From a checkpoint of a small masked image model: activation relu, 12700 steps.
Rows from block 9 of a small masked image model, named by matrix and row number. Rows with one number belong to one channel. Each number is 128 + 24 x the weight over its row's rms, rounded and kept within 0 to 255. All counts start at 0. Numbers have three digits each.
After each channel's rows are labels from the 100 images, of 14976, where the channel reaches its highest value: "peak at" is the part of the image that holds the peak. Only what is clearly more common there than usual is listed. The data: aerial photos of the United States (SatlasPretrain). In brackets: how many of the 100, against the usual share in percent.
# convs0: first 3x3 conv (model.blocks.9.convs.0.weight, 320x320x3x3, each kernel summed), inputs 0-319
# convs1: second 3x3 conv (model.blocks.9.convs.1.weight, 320x320x3x3, transposed, each kernel summed), outputs 0-319

convs0.268:206148122105061098125120133129157107133183130105101141109113106103124094093093112178128156119104106102125159124146096126107095124117102115137203128152137123150134104096127111118132138141159141128098104126122127119158133150129167157117133081139121101099130095113063121118093108117127114124147141130126139136138136099131105147049118115102115117131129146146145106097114137109125101127137136126122138100104128106145120148136146147141122125094171210134127112112110143120120111091118139106113119113071166108095120109130114171102140132110161127098134087095118106114127115089159145119102126125108100106136106150112126107107117106107130131134110092183128091053155116121180147122154130108088112168135134154173150105140131171122139133121112102123092095098104102103108125150135125132121095154091105108070099115092115135132140121119119111127111090110125161129106169063148101131134121121103109074096138136124124120130099140125125119127104118071134103132139110151127111152131
convs1.268:129133107115037136123111136104122120079087133154142127100158082111141104115082150069106099182098117097156120129111120126141109156114116119138141159132138191142135093129144103176117161117113111105114129142140092118084163151125112147128105097131122105140131151121153130136145131113099107158118109155101134141140116129124143135063125112154137130117116127065075144115083112128145138125121182122129129127094157119106118143103114126102123117115158066149141139119092156142088093110121154127142131163130114133137100097123087092136169144125110094113123090123097090135142119131143111100120110123109126105135109160064113138118065072138142134104109060110165132081195151152136124093157129096107124147122112112099131144153144115114135112112091136127129112139143146130120128155126095129135099158144120119109097142098093107133105069130142117130146115102152138132103108084139151116125137124117148100126147137115115107146124119114176128148122124070142103116100114118114102108153
peak at: middle left (60 vs 9.4)

convs0.104:150121134140137100139132144143097109132085123147128110094123113163100141128145077149127132107131118087143107122129114121105145129135105137120154139100120135176104142162086113118093155061151141145125173115155148126124136071133173118067123154129118148129138173119102127159087139081092134124128117110211186171123113162109131137109130117137153069140147107116092106114101125132147093147132138097165139192120133141123131113124101099089125118080120151126090140125145100143126131197127124154122147144052111109165123120114055121120141165117155122112095144162126161114105157131131086142106118137125155123124102156160134136125102122150134123100120079146135116165135139122109134075101137081107142113074133128134142128119081115084091165154111122147102137146134182124139138113139121112131147135148130146110112140143135080071162153128099136095119131100116139124141117105127128136130109132121139081114127136134148155119117140110129117136144138106121151131117141098144086115130
convs1.104:114114106093140132120134087118120154128125110122130123125090117120115097123143122140118121112147152124150111125194128154125127064151192125119105112090163129090146167148117113143107082157116162116134104102078109134149121110132014115151104098126124136138099102118115117094099135120103108098128112104131123156082098118159133120125116115144182086101113137119082147127156127119127120093120159145101138145117096154101124120098112129145126103129117126133139143138119123121114130132097130111083145119155131089147101150121104115130132096084127125124116117181101142107145141154071118088148122110117137090122109135072133096105172154101083118151103162132122119156127117181127143112150119112119107088125142104114073114118149129122138137127117134164097121121116077113119122106134089112103123104141152101143156137148142161107091150129134131084155124102164115102185123092104136148101090119151135113102156144129113094101095086093102144123094108125136107157148118138133087133182
peak at: middle left (47 vs 9.4); bottom left (45 vs 14.1)

convs0.281:127149162136085132129138091127170159118080100155151124126116121100157108090123075122133109089130130112137065128133117153081161152112059139132180111121133147068115169115128161136132117090083123176103123129085111144098120126103122113103096067104103143193129153115109122147147111108121125126118122118180150120102124101136153125127138122133141087124123151103081102147135114129121074125111142127154134129117128098137135140145150080107107144129139112140108154144165100136126125170121121133142144119117130099122113121145096119055111134099135120113132098109129178120149145144112092121132117149104125143130141142114118144127133141099129141113131069086129115136109129151141132132150129113126089111116119128112121108144113122139150149183141105144088108151070164129091113120144128129135113119145180116155117133101111134137104123127128137122110125083130182040147107143083087124150125152109127133152120150132119184143101099084119124124111079101154127119124120157127163148092
convs1.281:147139116154096111138102107136126113112110108135134124114106133083126133154130106123115136101147133130103121124139151138115091084122143128125136089135121082150104127109118180127139118159145096054129123149092140115132130129097112091136121102104076131102115120124133101122149148136130098134105096100050140086065112152097095100135124117112125095125154144104064089145167136139137123130141163153131039102140108114107127129111132153146123105140145148116135118119113126145109134092112128136121120111128088104071140028142147143138093124089159118136120141153122128123115137136125156099169115088117123116144137144131108101090132138139080126120137107130121130099127108109134055104142121127143130139102109129122137131130137111141031121090109137128118144138117103148125111142131088109135130172091112106127135058126130090130145135107072153098124101134123079137112084117099150119112110126101118127144097117116130078120089122115127126101110126137119121136136106134102082147119
peak at: bottom left (72 vs 14.1)

convs0.230:121121123129121134187106127240094125129115170122121133135168141123117132134134147113103101140151127143130107121116119068139127105110140145124121128128131123127124157151134128106117167116127120126131125128189118102128179109164119141113138137123132145098242130137147146128135141141127106133184128132133117157146117158112119119128129134117138122215229100107132120133132126136123144228155121123139151125137196118139121134117143124139136126136123117142147113142104128137143124122128141135129141129116131157114171139116124096124124138143136113139073124145133114128144136141157150151145141150145118147164149128132136140127134127125122139129131149126215149121109130113115140117116223105132142122122170191122145136133110136099101129115142156127127134127146099137103155131101085126142154136149138175126125114122126116093115129129124120123125144138108131131109122138131129124129132148157140098134145114083127153148141106124124126124192117129113143121161132054200147136134
convs1.230:097105098058139111126096122124119108098117106088099133109097096128104103105136112107127121110089174105091120120204139101130090091101161151151133120083177135139151126111125099110150105116121140120124117103134129094142115122100133139106092118100116107094104116142105123110100096115114094102115136068113118113121084072173116138132101124105169093102107116145139132150082103155142122104099093112101110106106115102108124111113086142145095110127099127154125154090131141149111136118111086103113152135139119074122118160109124122117107109060127094122123120120099115120132114156102119138145107115101103096118074150133112138112105163128112117140088125134110141131114101178092119122103109121117125109128113141115107111102136110124117110147102141172094111096130139107092120112100110110104146131119103105111088162120094124104134109107154084115139111098116138124183104134129121109135088093179109127098181136108135129078079113086117100112129139141082113108088106112106101138131
peak at: middle left (56 vs 9.4)

convs0.119:123132120145114129204133131244101126122115171127130141133169139119120130116122146122091120151149110138127127105123108093131122115107152141135121141123130115125108148142135119113119127141133132128132126114200113097122194087166138148129142128125143161103240121134146133145132124128129110131188116131134128141144131157119132138126125136113122107196228113120153114137123131130132135241146123125144143124135199106127124135122142130121129123134128108139141116134102126143136111127131153130132136125123124150138180135113123092096133139149130115133099130142129117132133136130157155152152135141146130144170147127129135148126131136138105144135132136120218147128118130125121130119117227107130145116148172187121149140137127125089103126124138144123122120143126103133120147119116094126141159136141145174125133132121125119094126124138135128099137143137119137130116133162136133135134117145151125116141147112099135169144151111135125116129196118133128137120130124081214137125144
convs1.119:097107093058128112129092128118120104106126107095106134102089097126103096102124107108131129117083172102098109136202135108126089093105151142154131113090176109120133126109121097114142104128102128125111112101136133103138112123103128139121078110103104112085100118144098123105096102121126088091122127063125110113115092085177113136141105127110169102110105115130139141143071116137140127104097085115098110104108103107109123122114089116136101101122110130154122152103130140141112124118116090100118149133139129075131119163105123121119108101051119088126105115115090111115129113161100120134145107121106097095122075141132113125100117157132115124137084132130113138139112098178104114120108109132122145100120110134119110105102133105117126107138103138172099100093133115113096119117103113109098141128124123103121093160119090134113131089110150102115130090095110123128186109130120127106125086108191101111112187131100133115076078116094123100114124132124091117108092100111093108127131
peak at: middle left (57 vs 9.4)

convs0.177:145110116135166118133108127133128125124140128155146150133131125129113115134136078112108100106118125144126059096136117120132135164108132123139140131127116116128131121093152154128133078160120132136147079140125114134112131118140117134093120066121126105137133142134120107121149154116147131130131116126140152090118127105120177100120107124117132070131130092115117053116149121138136152127155123099165150156106129117117109120163093141107125142130158154131113181132104133180105084092130115160114126155096057117093156107120063123000105131139120107085141080136117093138151130136113093139145149099101158114130130151121132093146090110121142109142130141126132121111100122127101189143135134129120116107116123141130106129159147106173156104137125137135122083138110133137130133127118121125158121133129156163114170146122113170129104086069178129156075138174120133053117116110143128119167143110123162138152124123113159129126147111108093103123098104183125090111116132149127105133108
convs1.177:123135119130149121133139122163124131134127134126134127125103115097124135194129143130139108088183128119128112154128110112142168154122144131164096138128124133116085142117125130112102147163116158159082204158111097128109122140118133099101133101123151121115232147137116090192107149126113119134102131119101133094144125152126151138104143126129121103134143128108124084141101099158128160142130144126124126142131133102116113133168112116096099124130106089137111155107149121109132113092111135126121203127105137126091094134137119141147127107109115122106179130117119108131090148159126138163140149142138130170094123132127128170135132118121112133140135163121173150114124147102124185154132128076114165144151126107128143148104119131135076120133151130107113135113138105137134117111135106157121130098164114090072156123093163136116187105163189159134139214116142108125104142131146135152176125133122156095149128124161125109122130125174107088152104121156133112095164132136135187116061
peak at: top left (52 vs 14.1)

convs0.245:133087124134078127127113120129118156100158133147124153114132092106096080070105108096122142106115127104120140153129092099111138114081130124122133143123116113117130116094113089118086139119130133098154125133143147114113120083137099155108121103105149150160130122127106115112069130098089131118141141132110132148143117162117102154054153113139134135127127128126132140128139115119102155128118155126118115092155127152152137138115119113151119122108105108118116103120110103117158106204131118138095145180182186128154134172138120137131146099132106114098138158097126101115181113146127136131109159127086128113144147108120114114101080112162134097090130154094133148119141114141106140097169125130137123132145124164112115135099143168012123103156153117132136110131108100115105110144158127121144115154106195131128129140072123101096158105163137133116104107111112081194142155057095093158132127143126151092146130122132148135162149128123142122128144153089141094117118155098124148146130
convs1.245:127156147077120115117149118124133130148128118144136128114096139114116091071118126139113133127104122123134195143165136120129119134136146139123178125119138141115074135104120110144112157118134135128097103105143103100109113136158135124094081173123142127119119135134129080091110113124103119107104101109154139188143093101147120133109128111117168108129117142206125102129075104141143129122138132134159128123088110109127114126110115172119117116102116158146130137121160102149047107123117128117143140135110176095194135119090152127077112117108137130114082108099112089115120136134160163151116092105127119126127099140126125103121170121111134160110114110120119146067119117161148104146130152141112138142084143088141113121159102174061105137138098145161110116102141132109109112126115110116116115137099169131107087101095111047154110123183129102161143110107105110127158167093135138137099121083128118100107139139096113139109132106140105112110110077090155145137164153125126168130139
peak at: top left (60 vs 14.1)

convs0.253:107126148118152087132132098129107098102087133142155119093154113081127124084129064108130125120114137093141121130146145127090137133130133152134140116096127133144121151111117104118103136090132123145085092123141124124188133119141163122088078142113107108123134141100114135150097113123131120118098140112161139200142124127137113115070134098147120131133132111210122086130113095167125136128124145124112140108093139136123118092117101064123103125080129097134101077125154119128125114122128122123099139157130145141089099167125169123127134150151171112063090121117125095113149138108122109109130121135105114130136127130195120127120111117150127120137123137138132135207120116128130131038130135085123126095117126146145135129142103112086089086097141109129147142109105120112148116135137143120130095109098172133087088103140134125129145132104120130098142119138121078127123130073212140184101114151130113082128119124087096123119145127141102081126151147151134136112105145123131128134107
convs1.253:141129105126128096117151130124137129124123147125131124142137103157140124163142130190151112147129113148154131078137133125124140117140113128124127100143123166133039106082138144114142146109134133129118139098102146113000135129135177118111123117122124100112123143118116099135131105097149125118131142129126126117129098146110145122068117124129112124129134135092100079115140104133113142144157146134140126133128143159113095119120110135113132121113117096138150142125109100120085088138137121147133121136154115109143133110138096130000118165119148072091087109085134089143122142111138183149132120098083094119097120135103125103115121133076091116151109097125103126137139116115130091128127130072144160117101130090130132127129105084130116117127131135116120120142122162112145107129136134123143118110133119118104114129101156070095089133141146108136105138152068101156129122086110143145130138115120126066149124141138124143123123152089127103135140122088116111119126140137133141155135
peak at: bottom left (58 vs 14.1); middle left (41 vs 9.4)

convs0.39:132127136110188101135133105135102121117129127147135139158129136101148132137158138153077182153135103142121141111147084119154125134119107139133150118125111137106136102115150094118096123133124122086116106115079124112158122075161064105142173137146122153124133140138121122147140148127076140116151150110107191093099126129114133144146145128125118132128134134165132107131137110130148154132141147139118119166165129108140138127142135125170127127144131126116130107127096133147130136133120131144111120130109160116107106129114178103200132080121168129205139184138116136150116133100140150116139157128125107107126113143193137177129139109110072109097120098134129102205147136110145131160148131149129123141166123137137100110118145149118152149104113119122072155131091129137140124099172092130153168126092152104163119135191125137108087133150148153108152120112139125169120138187161123127141134126093135199138119102110109077124118106132146124114140047151173181123137139121136150142132
convs1.39:139113135136102134099120125110092114111109144147137118110104137088112134122098120099103050102119133103140077114136131153121120143124127121129104106130152139116053098125127136118115126111108119113090141117128118125057123098113107127082115114132101119111125105125137079130135100138112125134114121132095082108127149129134135119063116137139139124126154117056130122121131139141140117114137144129126104112122122117113090123121119115068142109086136062166108126124069119150130092132121120141134123135109079135127102130131073118090137105136100139091115058079109099129180155132104134146122138125120159133104139136071117081115110144075150137109133123085094123058115115140116127111132127103154105074107105088126139130106090102091104154113121143145141119125144099135116105113146130135130083109108131121105143138077116066120076112117126137136107122123104111080144099107116156134108130117143141097150141131137107093135135092107093104144084110088136084115126140101114107086112
peak at: top left (67 vs 14.1)

convs0.243:139102102149135080115115149116136117088157126114123092101129127175136156175119147167156123124105086124111159071152138128142116148138124128163097140163131142167135077101131090116091128154147153122167104102148132112170129127074146105143153128136142139112110148184165121137120123176109138128126129116113160118105112148137101149152114139114118190114114098143168099124125128121158135112127118133138117131124115116125145126186148163176127153138132129161139083101089082146135167115147128165078129127144133122093119143148123071169138135125158128201108168129109144157104115107136121135109156110121119112117130136180150118143127123153145107112103134173112112132133130105137097158081112061122133125152124125100120105100176115161137126085111170158066159129173145116179138142123153105111139116136053128110102114139134138116157162126123121107137130152170112142117138113101103121155163126100108102118123107128154079117109131169120136118139113139117125105130145104119148128119
convs1.243:108119110130122154126110105060106146101128146116125118133117131073106174148131161165108104129118153138116106131182126132097154112107150141159120113101150165116143153108126147105143127167141100092098137164108111135090094128094101110130139120108071115118104121159134157168075086123136092130107152149113120089107140117185146130105128120138125100104129120107126123140101105116128115113166090132109114136152132108120118141109106133136115115091102088146149147108134126130106141126098156132118147112081072148112090162103055132154086087115155107115109167123101103179172107135108118135140122146080094117119139128105149124115134130093105147140136116103124133172099087177091137121124111138112112117122092116108135117123115084129077101139132122157125124125131132112112091115115062111137085165099143100095100119117111129100119091123103141136105083138130118083146097087170139116139110129153140119144165137119074089160134112098121119146085124095102118128134121108097109104105
peak at: top left (43 vs 14.1); bottom left (40 vs 14.1)