{
  "model": "masked image model",
  "dataset": "aerial photos of the United States (SatlasPretrain)",
  "train_examples": 50862,
  "image_size": 64,
  "crop_scale_min": 1,
  "horizontal_flip": true,
  "translate": 0.06,
  "method": "simmim",
  "mask_ratio": 0.75,
  "loss": "l1",
  "arch": "resnet",
  "norm": "batchnorm",
  "hidden_act": "relu",
  "depths": [4, 4, 4],
  "kernel_size": 3,
  "stem": "single",
  "avg_pool_shortcut": true,
  "dropout": 0.1,
  "widths": [80, 160, 320],
  "init": "xavier_uniform",
  "residual_init": "none",
  "optimizer": "adamw",
  "learning_rate": 0.0048,
  "beta1": 0.9,
  "beta2": 0.999,
  "eps": 1e-08,
  "max_grad_norm": 1.0,
  "ema_decay": 0.999,
  "max_steps": 12700,
  "batch_size": 128,
  "epochs": 32.0,
  "lr_schedule": "linear",
  "final_lr_fraction": 0.1,
  "warmup_steps": 630,
  "weight_decay": 0.0
}
Rows from block 9, named by matrix and row number. Rows with one number belong to one channel. Each number is 128 + 24 x the weight over its row's rms, rounded and kept within 0 to 255. All counts start at 0. Numbers have three digits each. After the name is the row's rms in percent of the matrix's.
# convs0: first 3x3 conv (model.blocks.9.convs.0.weight, 320x320x3x3), inputs 152-159, a 3x3 kernel for each
# convs1: second 3x3 conv (model.blocks.9.convs.1.weight, 320x320x3x3, transposed), outputs 152-159, a 3x3 kernel for each
convs0.81 074:186135164081058092067046074091083079113097102099115117160129125137135120133115109135126119119122135102126106138131137129118151121129124124145161090148142085105144124126113131125133127111123119135126126130141110144133
convs0.82 106:103160076100068083075061077175133146118136115116154128144150113144112140167109146114100134120114110132123135105143190097168123129133145088117132147161140165134135124148137115120117129101119136145153124127121106117119
convs0.83 145:114157131127092139156141147129130117150086105142122124095094129142148106152143123122131133118075129132152136161210235180092114108157161080121105135153122143142097124111133121115149111133130136130151091110157120138134
convs0.84 114:090132068148198111117133041119145154133138108161120098107114112196136115139156164107118111109125108083129139120111104112099113087083077098123122105122133120135126142115102131109128109120144129094111109103109104115168
convs0.85 130:152131159085138161092091109101106158093099172120119144164100121141107141148115152146128139137138123124121123121112142136155166179143151120110128116064114088069113136134131144144130118122140138123103161141096149143130
convs0.86 058:154116132092060140112132165106114113103089115102116129158133138127130117127131132125137125157137128120119129121120145131119127119128131151149146124151149120128126142138121147164144116140113156179153124148151122116120
convs0.87 117:166086028084149160138116092131111136085102113119117134143121101137115124123134122150161133158130107122123111074102091117117119098109105155181142125128120084085077111121105128116132119133128108111152142142110134123128
convs0.88 078:168145118118097072115107096073063100083082095097104115091109125101094123154133155138135142114102115115116135127133137123128121137113120100114124086106105096079085135119112141109120138116131124123127123106127121115128
convs0.89 052:164125093154067104095107147139157124119134093122116107128140132122136126131130146137145144136125126134125119132139133120130122130136139115124138126128141113113109130131138144137131123140133143174167126134146119120115
convs0.90 098:096146093100166121122146113126125127126108136148140143140131146123127134154165184143126120123104117099099119152127161144110103129135183108092085146103126172133122153103131146116082146136102122134116117113121095113121
convs0.91 093:108129108157142142114159117167136146153186118139124158138125120112112122112098124094098113104148128135151134135141131117130150134128113137122133130138145137135142136146142116117133130122108135102122114163114107093108
convs0.92 138:110115058144147061122115085142126116141140142143163155176181161139134148123137142136152126098101113135135130112154205116137181114163155145152136143164147152139115135150142096090100117114109144151153110121121106103114
convs0.93 115:068100141119109109093142132113115136135137156146168147146141149114130120179165145107132138098106108119137147102127117120098101131118159116085103138123115139096106125137124118133132117123152121144139121132116119117119
convs0.94 054:125109130130058130086088124140169138120141106128112140121130129142134134134125135136145124125130140125123127124126129127132137133132127131138133135157117113130103134130135140130119119127127148170146115135127126128134
convs0.95 109:148078124118152175107129132087081111118134149116164132109122131074172122122139116128141126121143155110106109115121117104104109105111096154115106124077114130146102134137137129119118126118116131145115138096150132120133
convs0.96 092:065096069052135073085179134119125085080123126092117115135150157132074144129139183147123131126117118093113116118109141125130115163099107136136185131118144109089101141130151147108117160121094142104134128116140137115128
convs0.97 082:129121129123082155146106159133130135130131146140121130098114106128144101135180143104121124109124112130133128151140108140114117122133140068066058127100054121108052129129126138123115129127123128125120133107144146091125
convs0.98 050:153124109133082110118113137147124134128141119121120103128140116133141146116118127124142143132138135130139138137133132129142123134126117102134137127140129121121119120129135131129124125144137127168181116129149118117123
convs0.99 120:174126137163168137123158168131136123132126104103107121126087122153211106114135148133131126149112097100143141130116078122092104144136124157112120146108111111143137124115142137112110136148129134127117139139130126114131
convs0.100 083:149166148074082076092087116114095153077097127161143148130108129132112132111120133115123146106096121115100103109113127113098124105098118110105122120126153093102132127135124156178152105122118150143142139154110119112109
convs0.101 075:070102113108172172098139099146137140126164139143146134102146111156183168130160133118135149132145136135146126136136095116121110108126134145130115149125085126100124119111117131121130127116142116122135119144132133151125
convs0.102 117:059060041044099114062105114142129127165124122146143141139147163130115170100106121122118138105122152111151166171130207158189149153131126114080089127096081140121105121143121100141153093121127140147132125154154114143124
convs0.103 096:129174192067132176121106110145147138128113096139124115133126152161145181137191173141142152133119106145150129124108123121099139101121112166119110162100053164108066109113138132121121112128131136121124121108132145140139
convs0.104 097:104100116120169146120187162131111097142123112139069111126113114138140124126180155130133151127126113117129114150117128136111120129148124184167147160159157161148163139157130120118114124121125108150131121138115143100130
convs0.105 094:100082119124142175020119113148106119138119117123167144139116135131151149088104110132133141137145143137165164141138128142140106134120121126125130149137156162123130140151110128139133126125141135154139124140139136118121
convs0.106 133:122174144060161170123137103130139137090083141113154163130135125116142121090100130133137145123126116121139117107090061108116123094085084123112155150117121137120157148124136157140111127115133143099125152080099128137139
convs0.107 108:071098068108141108089126089117140127128133138137122132105144127110147148124147138125135128137159167148149144129103099113132123113129117180143120180149124163133110125132128119140132117131124146142125153149155150152115
convs0.108 093:086125162098062042046107156168147116223175135094106121111126134041080148096135105108126122174144114134137125147125121114119145122133125088125157157153145077117121112133133104135136145128121129153150144140127117116133
convs0.109 115:133170146097118121101061108117117122135143136119147128123075077110067079115119099145158153138127129132101124123145167096107148080095101094109117113096122167134153126118121118109125105131134126142127130130128115124131
convs0.110 109:064126161066142152124161106130116113085104127083083093124109144109099160158173194138133133133119118107115109100108095108098106119107073166111117142113123119082117148139125161123123132123131145118109127093122146120134
convs0.111 051:168111136147010156091131168145160143123139107133116109129142131139150134132140140113145154139130141125124137126124120136131135124141131105127126112126129134118092125125113119140132119130112156170151129126126111103126
convs0.112 091:123112084068028034081068076103105105125087098135111142154125137157143107183140140146148148134108121132107135152151115150110124124124142155141172118135134147126155131126127135130123131119123125112125130115129128128145
convs0.113 094:116161111121156164115091034133155127150111141134134157116116143138153138125133143128142129115132128120112133112134142123130148119124131086163153128127119122155148161129101136138100112099121142135111137119116116107110
convs0.114 081:108035100089029088130095120118112098127092123137114135110093140131090121127124125119128128126112111131114124129144141135132142137133141116135117127131129126087123136126121140117121132130115119150146125131129141110125
convs0.115 122:078127069143136114064058072095101098098109122140129129172109114160114091204126135138139151130133096147088110075095156121158163159152121097131136105119129108118112142146142125138121101103101126132113136130123133118111
convs0.116 087:133113113081086088111087109109121127113130106113100112141132121149162111150144144133134131114127119131111131139146131158155135146133130109119139063099130053073116143124116137123133127132121112122127125129125129123129
convs0.117 116:113115147096123111054087053162083129143102135142127168166141141136138145139145160131106133133129138135122130095110085107126112090084089099133145085142127117131117126137124128143120127133115129136134101124126114129126
convs0.118 119:154139132083081170118106184096099136097093123103086119108136136127106125118109115126142133078128167088087145110127155115137139101120152109102179098073171101114150132112113133120119141115113122143133119116130111124132
convs0.119 060:147113110141073112104084142119149132140143120118106115134147134134147140125129130142132119143127140132119135120123111107125121116127120126123127129134143138123104123127126135128123140137127156212162122134143114102123
convs0.120 102:101171115084126103093140095095111117129111122149171137152126130131134161156182159114137126142125104127137123109169134145140107174158121137068152135076129127102129124134097113138112129129112149102135131121132141095123
convs1.81 081:154127105156124113124116140099105125116143125102100096140099155181161167166112133100103139116093125107047115110149110199155168165163132112084087113117101133143122130142119133134133132132128135124112101104113132113140
convs1.82 085:110123154119155093117132101136104104112165129118129133128096137129112112131177127138149152108091141138126122110126193144161144083117149087098077114141119101127124131149142101086111096078110118109120121116121112102132
convs1.83 131:128123109104107097131101098155133117190139093152132133150129121125143152150146156117100108139154135140130137121135137126120200126112103145105116105066097102130123131117126100143153120136131149138091177122055123100112
convs1.84 117:120122126113108093161117128189135128123100125140075135096103116116100130140115135172136143141138125116147103134141171110134145166155160170127128142140177167128164105148155100143115130139102174113127140111100125118137
convs1.85 125:160150139144110105113120099110155144070161188068141132117131121108121132122106107123137156130110165151146115076141120088168146141111121101176105154160125162144124119125131133128107149132117147129157116141175109127146
convs1.86 073:124118114128131145119128127089126138101176165109132129125140123120167135103147128114087121083063090147112135119143126118129144118110112124133108103134115093111124124099089124065102127118115120110128096091112110109106
convs1.87 110:156147138116094118051072115107103123107113102143108125140110128152087106107111109103138092127122136177114080114135135132124095075108146142150166130143131108091115118115115113126112136134147108125118098140160135117109
convs1.88 081:129101136125090111129126140110087117107078100113084093151140143149155130127130134152139120158140152150115155098100082141123087080124136125111136162118118168134138129130135127135120129129118118114131136124135154127135
convs1.89 077:129118111103172114131142101096134104112187149131171131127133124155188127143173136122105144082069130138128144120148120112183149106119122129132119158146113103108119143116139107062128121113142113120134083087109088080122
convs1.90 103:143115131136084132127094151142146138129153128110129120123066137191170152147154166106092086146150127150154149082091108106112145126165139103090105120109134108090136111104111111111107103113107129125093148143122110141110
convs1.91 107:099100140074076077118049114121135129084145096156077112147156148172086133117140153118060112158129158156120120139138143089157155154145127174129113151080121141103133137142145131111148150124140104102114126137087127139120
convs1.92 117:118106142144121121105128105092074087105084085151151137123117120117116120103142140139181117148150169067061104103113150105145168041117155092084113094072075111073107145151136143147159080082105100115088124146107159146140
convs1.93 100:114140151138163171108141138132124112103147112122121139122110112141169129151177126100106109170122154141144180083093127118091120082068110162152118167185129147155105119118127142082106138107106097101088095127128139093147
convs1.94 084:119143121120163128106112100094133133116171157118129120121154130128182147114141135109091117109073092141128124121149150124146149116109130129158110108146113107117120131115119123084114141132136108098120097093111112103117
convs1.95 109:162122128152136109134155129102085153106100160106194141122131143088135139119158126139102132202135195121100078137138146111153153162158159128168129130157114165161141128152114121157123101108116124088118131054111122130131
convs1.96 105:103124130119120131087086116136119150166102133122106118086108133131133155076077148106073146122125147149124112157134157121146146182123092129095092111132075103148142140163108140182125108147130129129106132127171108115125
convs1.97 086:110122088104108051149101085132119137133138137115143112104132133105105158098123142114184151099125106150112117123134113136104095136126098151135094090109080105128112134143117135139129140150150123132144131129129145114124
convs1.98 082:123118113130152088127149094105130116126169139129148109127128119144176121140156125108121146085067142121107128125146093122157116115120130157127119144148111080102108111123126090071125115102115109117133072088117078080123
convs1.99 133:078156162081143119144160136152130117117140128107121109149132146141124153122112150115122147142086108123153102139111146070095082141109105138111151157150140139149140138152144114116130131117143104132142142155139141139153
convs1.100 073:156132117166143140125124089115107126134122121138109120110135126136171130120148102124065093157121150109151167140110116114069125109138133116118121106110106138117126127105126134093105139134119120121124124097099123125117
convs1.101 088:151128166127113112134112132115123107099134123114129119114097168142154133122096137142124134159143164123114112126138129169167087133081062145140112167145090126142119113111131120105126147134138121150133129148125146149113
convs1.102 114:094112110074112127092099140138118089099148116113105121138131141186132130104121154097111124066155171136135178105118162073140114138128112119131114131125131152130118112119140106116124131114112132139137146153135116148141
convs1.103 099:152136135146147158107112133129137089137142104122116111152101120071081121098124144132132157120103133131130141129165127133130128150112087145150112143139077121115075136127134116140119136160123140156136146148137125128135
convs1.104 093:147094120140134089134122131119119130119147115135149093126146106108155123117128110122192123159092107084074135105130123135131118142138142161089122134128123104148162119132126090089134107075135123165129129150100100130136
convs1.105 085:141140134110139084115113099081107134133149117135149093128114116128166139114127110162115106132088124133100135092165144111147109116103103141119109158129105131118092134148133086056142118099126135140138109126140109122131
convs1.106 132:129127119108121148123132157149147110108140154112112154112143136117124111078112103132153143123147169150127136103152107161125083129093082173140129177118117179162122128134134156115091139134115134130168105128214107119138
convs1.107 101:123106080118093114064057095127142132137139134130116120188168148174161120118105097129090110104109072126097118127087096095128108117101142099142109099117117094102117109123133109125121119122127122146139107144135098126136
convs1.108 092:087118110105150154133128108091145138180194125138149100104143125144208192131152153096110089236157102144133131089104109102144113098093102126135128136120114105110111126098129104077119125131126118129120097102123142124138
convs1.109 124:118121137152151159180203176118124107135116119127100123138140157151134118149096144133145125132136125107122123132150156126101122040102106120126113145142136171169176119128133099125124118138122140117108130129128150137132
convs1.110 115:154121081114160099079124119097118103122130104100100131143129135140161138118145123139124144180162128129120158102120086193158093113093124130155103124164084143116091133120116162137103152144113126135137167139158144127148
convs1.111 082:128126120104158139112151094100103125089173163125155116114126127130193152124148139131121124115061091134099128130118128117142147114120129113141107125163112087119117146125127123080125133104139118110113093074089091071104
convs1.112 102:135057101097047116135122172110106097108118094100095097122111103095086078100096100092055105107109146146113136150114070100099127079142122122118115104059081111107097127122118129130114125127115136123129129127137147142136
convs1.113 081:149114103129084084143123067088089109099139178126108119123143134143139178122113141129132151106097140123116100150159140128122150136107073116160138136137099176124091141135139152111086149111093130123134128091118136126137
convs1.114 090:129076104100099140117117119096101124111161144108150121120129109133184140118137133125093103108072128148099141121131121115135144127114137093134102090137099099115115133110122132096108138127127129107140104098104105103112
convs1.115 110:116105132128122079130138118111129156126160157147153151095071156098104122137120147119118109168154120169140124138135201196209176243176122120095123180136173103114163147140134132133134119115117139113126138174155133144167
convs1.116 085:110082122112115108103093092131131131122125116129114129119137117110125135168167140106108108099109070117110144113108133169155133162160127115097142123113079143126123118118117119118119125124116119108137110108130151145153
convs1.117 103:088141136079144095072115105132068157140108174123091152169131132172158148186139128119150120142104117151111124098073102102105107088105110122094130108130125090120092128141127113112123118120115109096143123086136129122136
convs1.118 103:175091118200112106196169148123088080145128065153103069149132100158136116131133121125039063151099098136123103100128143105142138098123137112127131132125140163098125134128129117109128131122133149120112142147132111123133
convs1.119 082:135130115131166118125133110086127127121193162128161124126140119141174134130146124120112132108069119128134128108143119109160138111120118133140123123143113092106114132113136114071110138128133106102130080080113085098111
convs1.120 117:155169159153169146095087125139129157139129145127117148147089106121118091133162080108135116096153104086127129121091158096125167152121126120160140122126133122147037130127136133125111135138121112113131134138143124114159